A small image classifier, trained from scratch.
Model: 5.37M parameters, 24-pixel images, arch vit, norm rmsnorm, activation relu, moe top_k, num experts 32, patch size [2, 2], layers 6, width 192.
Training: soap at rate 0.0032, batches of 256, held-out accuracy 89%.
Data: 49215 training examples, 56.7 epochs.
Rows from expert 27 of block 3, named by matrix and row number. Rows with one number belong to one neuron. Each number is 500 + 50 x the weight over the matrix's rms, rounded and kept within 0 to 999. All counts start at 0. Numbers have three digits each.
# up: expert up (model.blocks.3.mlp.up, 32x96x192), inputs 48-95
# down: expert down (model.blocks.3.mlp.down, 32x192x96, transposed), outputs 48-95
up.0:498497519456510491442491507480448479472531563559550513498518538425482512472463496486502500540502499523502553473414570484443533428518461441511457
down.0:455568481449507501497486574459484495472521578514415481482457496575497517521434533461475605493555480447514522494414513514459580575564522552494468
up.1:575497587348448544453597598543524521426497465445423497451480486584496488509489482440494440472469399471514493536450470471492592501523533553452466
down.1:431518481528485538490616506450543484472512601449438462497446406464447559544487438487509427504507556548458452479526442508501553487460449467456512
up.2:559490526363481522460512572509530453534501560527485568484492495429454598505443486623443479472430584524506494547475415429502526606521510417441480
down.2:513467509534489482435591578496547572473501536569589486522520445521540446400494500497545429533457527480508541563547588545504471423424533553475587
up.3:442478489529549503528494507433541488464457497536488541533554548489549505484501475536572476528420538492542467440515514447597602530491525446585478
down.3:522410434542451513529631586546506546482589462441429455431497531499533511549498512495534494501558439494469492428506429476523477514461412568498497
up.4:468427493537495515505508477479500465550602496547461444559456446478542419484499494503470483564410492476474464444507539498524535420486507483516461
down.4:512500530505496579521493454447627503510541539515563474425449562545523504514441527512444525467515506392491599527561559458576415521479495511465597
up.5:557476550550535437486562459487490526524431550533635522519477449519563490459499536483539515493577433426544505520513492513521458438454436464484552
down.5:493511472607509454488533470445483542592528496454524549597524579499559570497488466504421395429494511431535571479447546527438532454477521526467563
up.6:479587557470446471494516477456484524448530501529513487483545550577523505439451529562529478500562457448519537456553496472530525521510555588540612
down.6:476560469516499504476463546501540475438401523471454478450508484526443430600662588496518563554434467477557485479461550473453490449418444528472468
up.7:464391541563489437489582470552447562526477487462527461534596499542458535554543507486502455410452542569509477578496476460491386532588612577475515
down.7:380496556401568470509610516392530549599495435508547537336453434524465536560474536507526485546456550551532532567502496534503489552565474495486386
up.8:471485453478548478463479451481415458549488437521414539527483509553490508508502474566506425438462496410566657425485441492452600533441566585477467
down.8:467571472528531536559428534570445571524548450465435557567551478527591516450589482476446560533469457342495514480556523470461525503471565444488456
up.9:508521460474404608530523545560530526515516410510534433489502516447545610490495568479544482568503487394460523488486515590498515514591468576471516
down.9:498468470545381475445539522524433491552443516526441461413497527537545400473481537447462562481467461538482429522510570507538403484526417461543510
up.10:493474465444527456504517550388510536461513509511472485524444464582433487471448471443565528549454459489497583560549522524512421512512492553589561
down.10:390550466519559510470458440416472478432440579518461535430468449434617550498448581478456503582578593461394477518518598484500476478452510534518544
up.11:607465503443472595504563480436527519564435551469434492456548476358604516517553563499517573445493463444572517454497567540507415571437573487485528
down.11:522492521451568456477581464416522450497388499456421401423515530447569456512507630504531458488484554488498469472541526549460455443491394442524420
up.12:489558550476479444531493519537499511510555493547513538443435447463560522473449494594473548494534530448514526532538573634466458453414514480519510
down.12:452466458554468446633548546534464530558434548543394511511521480455386480529516589505478434519450486447453483450546530418492409500442482447571495
up.13:506440539525438379417468558484322432489543462569480521517515567569525442501574515440530568542490506518536522468568440475484508482562514448561452
down.13:489495578470533530551450519548431473560580448464577487536560543575509487511430491530514563374425557501566454531478500463476539501380602426515542
up.14:464619458562552467600538494560572497533479488562428518558454418559454433548559443480468481444503428534475479507555350543474545531395510602600563
down.14:458547436546477463446522525493591457602512514433504469537532475492423498526457538564477535402541498504573450541436479507429558449516505470544418
up.15:451421514526453483414489463486504429512450486514531488539482589507457516405542453525377478521494546428495595552343566505530438530454410472436410
down.15:403481436536543606550447545524482444502497459542528487458540436460380506537495455419597445486432457470576487451483595448513399503471463523529537
up.16:567481499525476488485374380534445379557436489490438616470472498400554464490510494445470505499500434474458504456560546524488449507547412580439497
down.16:437517493549574467487476491518449440504509427542438539540515488495422571506526508568546449486528487515514527552471475481596495449493539443472545
up.17:497612475373594468462489495516533448487605417545575582440512512490565428454473483569421562411466450468473485467470528604510517587446462544530561
down.17:537521481556382589515500531520529456428371510520479512452524479472554455470452495529484483471613513507572568471487560448458492494476513432541482
up.18:570501440538496484472560570473528590500463469562503557616512501508567564442511472524483440478471574557490550436586516498527514552393411496520564
down.18:472529473491472521488458553494542507508437526483507555538538467485570466489540528548517509494515487480470601512486584433481520563490579470465593
up.19:512464563428539582460501500400548500498511560471484562540566581441401544459515441482481541409426508418554496427608399555477486500533468458506432
down.19:523573538512524567495527448477526485470423488425574475500555513438481552471458540547543489449487566448582464525543523446521497495552551494482423
up.20:517520532402616471536492492544568482500562572582567487477411500526504460518442516530543449521507476547559448473534452502534527501503474522424455
down.20:423486434579529557578582512471528437568585427479509482545455495533519573560559523654575531446537480500380536499499559622530490476491579503508512
up.21:507433496536392506377510546535557485478602472491564525510550542550534517488487494552479537567528504565540478484578449487545522501422470538451602
down.21:494425467430512524526397564482500500481537556444441572569488459490467578466467454479419478489511504410469522516433442569514436536560522538601589
up.22:478513444614533494496477585506417466485542514442503518548462497483539498512523544531494557547540500505513493583421533588462436586493486627421573
down.22:512431451517543557485545530516478551477466507478530534502462513444503468437468513477488464518514493544563455430386477489578497495542579487523511
up.23:434460556527462443506478502450442530468442539479453472479537479479538557541377447459410489564545419521541557441607434482516488433518442555543589
down.23:478569472508526517549436571489567500456498498447524414559446548524466527575502499546454544498518524449523576482458496520544483548537507507479410
up.24:512568471506506593525444575582454509545582492513505433474481490530541529418580370474467571504515452529491512457523414469507435524448477458424446
down.24:445414396505480488591463523474533448549500515506503581506540480476464478484475518464519549513540449432553493556490421533494543511523421533512496
up.25:436464477485539568511409482484480483520522543450504494479464534493410440445463569582529469450498438468549535433448493524453441427506586513551486
down.25:489435530451417486553579461539588506547493525502480570512565512494550432551500530474512483466501464506493494445519478479471459432508483491482517
up.26:466543476528550519559530482373427393458626507438475444520512482443466448513549545537488539603543523387454595494537563457492584483484552498487491
down.26:441509451502514507494480492499460497414587400486574441448514481496500505498540518478517472584539496579520545441544440499469398540503502451485556
up.27:450597454521563441539530527487469490516445514468440501420425466470446475515547463527619469465488498517492577429530543477522457605540542559459448
down.27:497465485537577533505500558498491551391531608504524499546480621433532530499574475529510610507487518409486465480545525531532607523511512519471618
up.28:476427460506540516523517611549453532508453606515449441468437479548526528518431465391435540520470507500485479551516484504504524482429534428506501
down.28:482485531438553504472558469505490508507485451461531500585453472462484575488547500545477533573500553536492468487444537542555466538503544510475627
up.29:504486467577531505563477543508602464520464491517410448555499589471568505519545514541524430544472591440466406467559492432533521531509492550487490
down.29:415456494474572534454576520600585461499446422457553487452483581452584437571482536562474488574394449482498495405501492453422465517545468548550439
up.30:530468432599495492470494449493522412589393529421533508526512478468491417518455429537485538604519508530539428416449452473559522541521511440495589
down.30:507520535474453510526439508470464457457523431613538481504493494445441552422513471517484449398479537547412492564460450506467604617536489493540490
up.31:515604505422435463547497482568533536522587416452457571437484501446497528474526474473560496423518524579483500453539517550573485458504576551455403
down.31:510446544503448475481498455530482511499564514435414523629551480432470484550531466345628467425331515436525517529408446453520640527492439574369563
up.32:473470527494506494380416541509417491450409479618545433477519533579485458487481537450442548518440501424475419403512483500638422463539472439467487
down.32:601485540472514455497540450530482423522515479459581491488458442569484499499596534477497482499538520505591465458463606614599572505530530467576489
up.33:526535478581489494467517501556495494529395505519518542499501474513534530535486570526494433597577469515484563492568540490427535460462549542421541
down.33:553582453493475479471489505412521511562535423568417522567574435509461475446474489504523451502399616414455515573442592567546550467460509396564604
up.34:401594504428468502476530533580417475533495531395590526458464587454523516499526633445463470534444530470535554532494624471492408495554502426517571
down.34:545522469521537455514392519492567487486522518491531549454438490598531469446432536511446456447562497493524584541451431485542543509483453491467465
up.35:381499598531410421456500415474504489553506530611453554491470546482493568499432475497460467527570516514405603565554542532474569551473526510481552
down.35:498539526463518531458451407646439577528545575494472425518589447538472511495491558540482516551498481523564532493451591411473456482421448493468398
up.36:504496524471422583422491555683426538526441565495549450474540543544546428492477517510534501549489497492517511459508407583522509534517463457439453
down.36:378436530444532544528522480513394488548458512420536538560536431487532404509534513399481424587550417399540495508491488430504466400431451520540499
up.37:388554488433477488497527582557513536436586482494533561531534475413571412515362356465523551501464563585574533492440643511448451562496566538467511
down.37:520524457546357540558515476530433483562428639524596526457538407473499543479560456509592521628517453506525504509550492483590566531481523508544624
up.38:567460526453489457462468562438531491422432429464525597494485581500405604539528434500535534513370547604511568463515591587590579444508497489561407
down.38:478492490501509417568491596528557534509561462457427601517512498442449503451513474475415568508567514519584505397444500480467488396582442562541503
up.39:548425508480463568504556377468455495555505522511445468509414508457562573481437509459450595487464491500497444480422484535462540550487473516447611
down.39:520500532481526482422437502447518466431560394552459530440498534411464524455500569447538500512498491478519444466479485528488449563547439481443451
up.40:404596525544460594461519501533464524397603358502515502546458485481446554514570545426584486443513497508533437497501536495474494394422425583592501
down.40:598447431518557606468549504470370466592533526429460500599462560549525466559512567499552501427535505537469477523434479426557420500417449467516515
up.41:473475530552605495562457424566461415528527621546458457538471575521452482522525476603459468596564568490541492464535483602467576476528575519439509
down.41:503504485543579470570479425526394542521449488495474455416482511474525499474505482453395546539564521501483507530489401475459427478458459546525456
up.42:555606528431580596402543451571524471473468484482555477480630474508564513449448551536568453526485544369552506486524534478515495441567540466561582
down.42:515588484489458468524424452502501525461555467448522353524470514494573419496467540566580511464521503463583439428523532532524459513514471426594428
up.43:558414418511411483570468496519553537482551484515522455516464553353580499523549488432512499440473464464526556472437483494559458508548433492529478
down.43:566572524526509447446639555392473531512427610466475621535562448426517477531502478511470530567475405422588473630544519558542556493579585501414564
up.44:491438420478533435583502526433482534488571482480494537487552623551519492494502457505498374605450543419430469441531456451438424512445514398506436
down.44:614492463438472515479496497482514468481536512415501536435576506502482429506397583464492587599435493477578426555559545496445483571583530425557552
up.45:481515440512533367474459540548516486527536502491476454551579514575532583454530504525511474472572489501498461537556454465599478519525388514581496
down.45:449525486494530445524549431538522556473523466474501480499371510410527535433539475531565546492543501501485526534557453577500575498525469547511454
up.46:524535449466443537600464471509522545495484438454557503514529519521464539520467420447516465492510612474555533568556449489484470449549523505450543
down.46:556481497559541515496528571482509602482429486509479592497522557509441510426536549464507507522500565674465488570585467470500538501492513489505515
up.47:512502405402579459497542448563471578575513417509475594473480466499484586522525513535479578423480574484577567480478540444502451566521447574455500
down.47:472502553480462531480509511478473511540521459467468501469524457506442508457604556546472460401403550413491463398429523532473371470505521493538498
up.48:505455510554383485577480518451484531528554486490505494428528556498514496357386533506508435435564507473540409424395505546484496486562472524556527
down.48:440452516596466541438425467497472496459502430614497547555465439585474557446552464502531431470476429584513442533485535499428546519417596472519453
up.49:449534483533487496406568493529511463432387448441493457445563602521581424483494490576687401437469528575438463455476456500465584587617540398467458
down.49:498504531498421495531543501488464560484542453538516491586484572469412451525453541522570556458551490505459526443506550561446409518529475624491498
up.50:524480519481509540508494532560391562521448485505457555539514542538577588446568570497509488553532498458586502540523528456519512481405516511495465
down.50:506459567504530526460383465517519467525568484475509507573440547499469540504464509503558487502486476554505515429520457524484514522567423456435537
up.51:495460462616432558483491427457479485601440550447472492558449496413463429465438512505462542516468486491542492569558562529488498566442414519469498
down.51:560494567541565504477579578453573509478543615433412478524484559459505601643564473471523510489590518515436446462467511445575486588554461483467442
up.52:503550475512486575457465429553513503397510391504516523450517545428487497597578497488493534531488503488550492432486584412568572454453548560571421
down.52:495507459456532510558588546485508526463466519545471495409425521352577421543416454488516504502509453599469509524565455489479430501468493537533476
up.53:513471437499494507493424537544351458423475444456452516484517484514544488491409402472446569466460423553502446483464510496434409496587424483494486
down.53:461496505431531519437498554597449518600415396503508487440461544556486519556506525548491590506433442406559525532403452574371512495428511461520551
up.54:511542571555564474524544572492415538496481546534576516473546648495490364524424548504502512473544521506473577538469492489573537523512531628430471
down.54:521526466529495426551453570520651478499522471421493464551424569499461447451411486581441443558512419510478524527506619495553424507463508562493471
up.55:551426493516524566518366561482527561491564469559477448438455438528545561467592493479483562520465534476531495485586475640466495513561461508530442
down.55:423511490531548439508445503429501536503477504449476508422471545502467510561582463473551501482464513512536501418504581509514603527510520449557458
up.56:528542464486502518510452540541421498503501474458516557551493530483490545511524530484481503486453498427427522476481455526458442397416527508393530
down.56:529581486564490501518520519423583490503605515548586399505394528445497511538550499504492443455431562357605488504503508531501436420507525628421555
up.57:445476618499535464481448523607493510525532485510545374547447440481558429519597539445515443448511490479585489558498470448367527521591401513472551
down.57:500446556616423509483479513566507450500525503436617423509519525518483407424491533521476491470517506500420478443504533405494395571518454526490490
up.58:520482456519508404505501551520412543526496500545528582580521463516512485442564493434478455490508472588455446543490479503485510458484495560587594
down.58:513501548496479518424467494441606551601532441441411583432446565495424461511488439458519545517584471471523503509451540455462554422481474425574522
up.59:522516489508504556473492441486557546458509551509479484425552532610476491457505617505471491506460608520487538521487509488487522468478441426564472
down.59:529448515379643503540443524482631533465525467423563546477524423463579474451525528528490551453572525476479484524403510476422440586520531483363443
up.60:518560566517510509536581522483550545504412499610488531503430470481527542514555539443563533505537499528488455518437476464533461501503534524550478
down.60:415450419568470540562459523450542465457439430536546608483487485548547541529454506544545496607477505481490445510496495569504512624564491528494518
up.61:425523488504471513398352491503516508502463471520528554513550425530538518470523451545549456480557592578444556544578513563506515412451534519564533
down.61:471468504558499513508452522529540511602484507526499469541466657458449494486484459558552497506507593586529464532501479449571478469488524527474460
up.62:527468473449495450463522535403487551510521499429569473530553381524486471490450602487451426340417548526473451509512487543492477469473437449467537
down.62:437479571439517542578586539523469530484489503459535537548485555545443509568507508465512470541511498506406430576520408488522578535629466519621477
up.63:504463470436511526538550450572525571534483442425524497564475467437457469497560428434497498580463490536560488517460488519471577546572514490536516
down.63:507523545507422427403519433531480467446567455500475423484575566509462499557524494472491473496425478444447535572537533558405447532515500500487498
up.64:470531501507441516534452436530477474545471539376532501456570490443431483566524566537531443465441554507492505547447509475558574413585461448520462
down.64:502413515484493502500489527564536590523569554527526524505521507495471578482525551434533524450452463513587544416572423448546462502460464516403549
up.65:532520519411555462435500459569520547554476582517535464544522510562535547582538446476469619535529508518360531563435543420432550561467486517486575
down.65:427456548486535479518467421481478559474436473407458553586532447528556470568463491547468505593459496458606519441473431457566530483547545504476571
up.66:496592590467491516517376499414428541574505443653462419466557462442481549522504507465499481540455568506512466548540595444455511590498501570433530
down.66:522500474422576414399449505565390466495580450477627453426606470478541515429521513552537519516541572472496481421570441388555580591455524577449468
up.67:519482578414487532484502532407497398516442521523522558485477519483443449472523599480451508504488554492593412433494415497580473490465469532465454
down.67:420518492561485556428519450527423496520552593433533467527497494446531519498599496472483504477521551567595471513546480579593342442501540548490506
up.68:499518554557415496480548448577545436525518515490407540521494556546479552556495499518496479583444544596470428420502454471568546427422464476478416
down.68:493463456471423559484469609521394496517483407432516502584493508483475509382480418622548446466510521521472393526479461537588532533578525403565546
up.69:523458477525419492551554489555465562445499504422420492534475528439434497465470482529520507452468514528516497543483477544515516622510496406467506
down.69:508466473571537621468440489429581508537588526448486489550525461456511445554512578436459548411496526485373550547444503495546480507502505495540554
up.70:386476472485409600521494500505459542475491518544492543527518524442577558518418581537441495493519476413503484445581517514502493468473367579442486
down.70:563476478554514416468583466550518495521518483555465559472448517492399528483503486533499474470418445503392486592483419569428480489486500521625464
up.71:543456491509435506451544538502477557478441492490547407566542578459450535401547560472490572442494590544474567465448504450418393463611532432465475
down.71:530434506444552524511482554439544509517561493572518478490505526548547592465553524498553515544468510522511505513508545440526510504482437421481457
up.72:590456496488567449426539468428463475578486461456486447564508476446577655499506543511453557555525540455564529481539573482494448564557479504486426
down.72:520449431462413582542555405453433463521513547414563593517430492531489478561466466564512607542518579580654505526533553559495538443486541416539488
up.73:466397392514457577576460395454554551530542488525479519488397549495520474511468495582419509488542445533445486404555482455476461485423477471427502
down.73:469532500452478517516398459461397504549550479500458511456474472590424530542547515463582515504473536573548370455483465518425504495470479457456524
up.74:460497408472537463548500426460511412437472470416514466523478503529518500492478575486438487525488502512417376559594431443547425475507522455525430
down.74:520416507501395430509467459507482403433464376611505534492526595487521536486559500473413520532620492552488598463461551502376486502507551469502496
up.75:471422465467510531521521562536498485424466538478467528477505456524631477566498527471519593511470554449502455454503565540555484450532484552442540
down.75:451496463518481604491511515566593489549514502505555486463493553503420487450505592472514467508580503555548464494564537456430435492482540577540493
up.76:448451565480398529543494490480530391478540484483525432504440521496487467487447519488471484524586524465492561527592470524428509479512531452543496
down.76:451481485560537573543506371465456529526496453526526458463469530526509541394543532494536401589475522405475535430561588551523515422525548514421448
up.77:468498555423533486363536392417555580456486486601542419522474523493498578416456511503474416501566590476476510533514445467484473415600567464528382
down.77:545454492536479478481471458511546469459513434515472508550439392452520566454438516566496530451527475490448648515443508464480549458456528444415548
up.78:448413583601549554483541585491487536592482585489468552519492479462494565527546552478542594449574538408528523363598484570534590569559509502464501
down.78:532497518488527435465456434397485412449564577492466514443467502463488534512520509530414498506415526499532566497516377493472555426452506413502512
up.79:552438535511583486488415451532457510542437480479546578572430546416446499528532561533512525477492453521507486508496571431449438511462503491563489
down.79:430396527468391530544536503558484429467494431565454454490464559486493511554524470442501492473482354517536444372405519531436561544456527524541563
up.80:588490511479524470396487369488489557499491480545485489413563552474464557486548431463553516475423455484471479477558508573444427455487510523454521
down.80:524439452514516475521506482502555487452477550503419524444526516519505454509442477519430489480508478497556627434415565445499417475510524506501564
up.81:468564456449497582539510497557528556481482536516473488463585444481507413506618470416481500465547475468455518495514574506571506518535548606513386
down.81:512472504489561458486533590541498477511523506498505513492575562469440499540440387490533559466482451583543530585499555516507548525501467527498470
up.82:566422539462654430510517532539592521538464446559570444585500388383558459443548477561474441445558488545456540526566539512453494501547510604533469
down.82:524532497487534511490568518525539508522484488455474523492548484446473586416537545551476462527601509481498398513431514577501565535480566568462493
up.83:544552589504513483497452432526485541383494502485429430537501407545494504536485397493552662465491477601505548441532452444548436502487618489479469
down.83:520428534482523576543448551404486568414597514550516456561566439562485472529493460534514476493547534500437524456588444490464502498470470462530589
up.84:462463486513423521492518518446489540482536559551496491480538422509446609505486466552541464490528469535430411443469590428442609490404548454400460
down.84:536480539470402468532525582406477502522416524499577584510541450544512478493490514456493501479550445507429479499440493481487533452534552546497492
up.85:567435509581416536481436498420476453510499547527476502518533492513527463448580461590479483470462506486547570499465437475505490484435479500541470
down.85:451543478562506600502453395460525585508608533455496436489534569522547510461503449442550456459477563446516497524590482556521455507453494564483494
up.86:460559558529576436489456409537516500518484580512484539534496538512509455539507492529546631474512513518564492447484476500501526511554545468534443
down.86:505531567517541555457452501466431534575527587523454480570532450506458638471448468498529566499460561436501571504576425503515565516530499452554501
up.87:512449543522535447491463573350538509494497474458466472440449543436540528579478512465481498470537471460384446506497488517454501523466519497468401
down.87:491478488439446521518538551380420470564408471479451492590567525473488492483563494590443552498561462539485516463505570453486532475476514525559554
up.88:381456498459514530534542498491497561444472589567557532481507537538500432493490550526507454564473542483515478496493568488510524504538446529545525
down.88:600535523556435498426492424492553501461528579518501525582568472521422512482552523423486465507411457504467534537453444593563567523493552432521446
up.89:475515521510424453487517503458469483507519561521415450446532491460497519594502442516499644572540449492446463522434451531507557602569452555468579
down.89:464460529537421425524589520517468614507489552470584524506558510475405516402457517431460494422539478523621491472561531456490554489452562469478511
up.90:485534528369511513468461526525606515508515568509582508482452449507490558473479413469494455473482475447480414478550562563470509501469439537480535
down.90:489513622513507439483527598431499512584449458552430517538492494544444496438612495488520555523479460584533564459397467459496476511500402488552468
up.91:556512397477553493582511472517397511538452506461507483504445484468520595566371475459459463482598460504494430417566455521497471526522548475511437
down.91:455527466522515428499505499473529459545483533429524526391495530450481509694478573487473660447553479428487509596444473570513522426500466523589545
up.92:533377492469445447487456501474648493479484446531466493581494623510535490442566467539466503423562548521432494605481567501475527518557511509554547
down.92:655429519572489500506527477454539468419603575525403478453549439594566530471519546502530538517449489562528483563459466487494498548494428467514392
up.93:473396470512475504569441417553531501509469504487492487532395539502476491474472558488508576484501502477542604494478437415422553526539583461465499
down.93:500494554459452533520541499494453560524428491506535503547566485383417536617489450562504578514419484497501412451481549517514448435436549457526493
up.94:492472508526454518566515388517499576492557466502473410560524493414467565512530500574521465466539551539529573528496442480477514400490618500507630
down.94:509435491456548514438476502526505412456470523557479475475539564574571546554573522436513555371517470529546542493385397553397526475545504541479471
up.95:548393450467489609539437532578593517509475545519492436539504468533493454564490521419517509527422457562516557417458471500492502373455480526543524
down.95:539480513570531491457498476499490413540458466471517603427418591494504495522387528455541484490574519567571451498483404496380504578488505581515501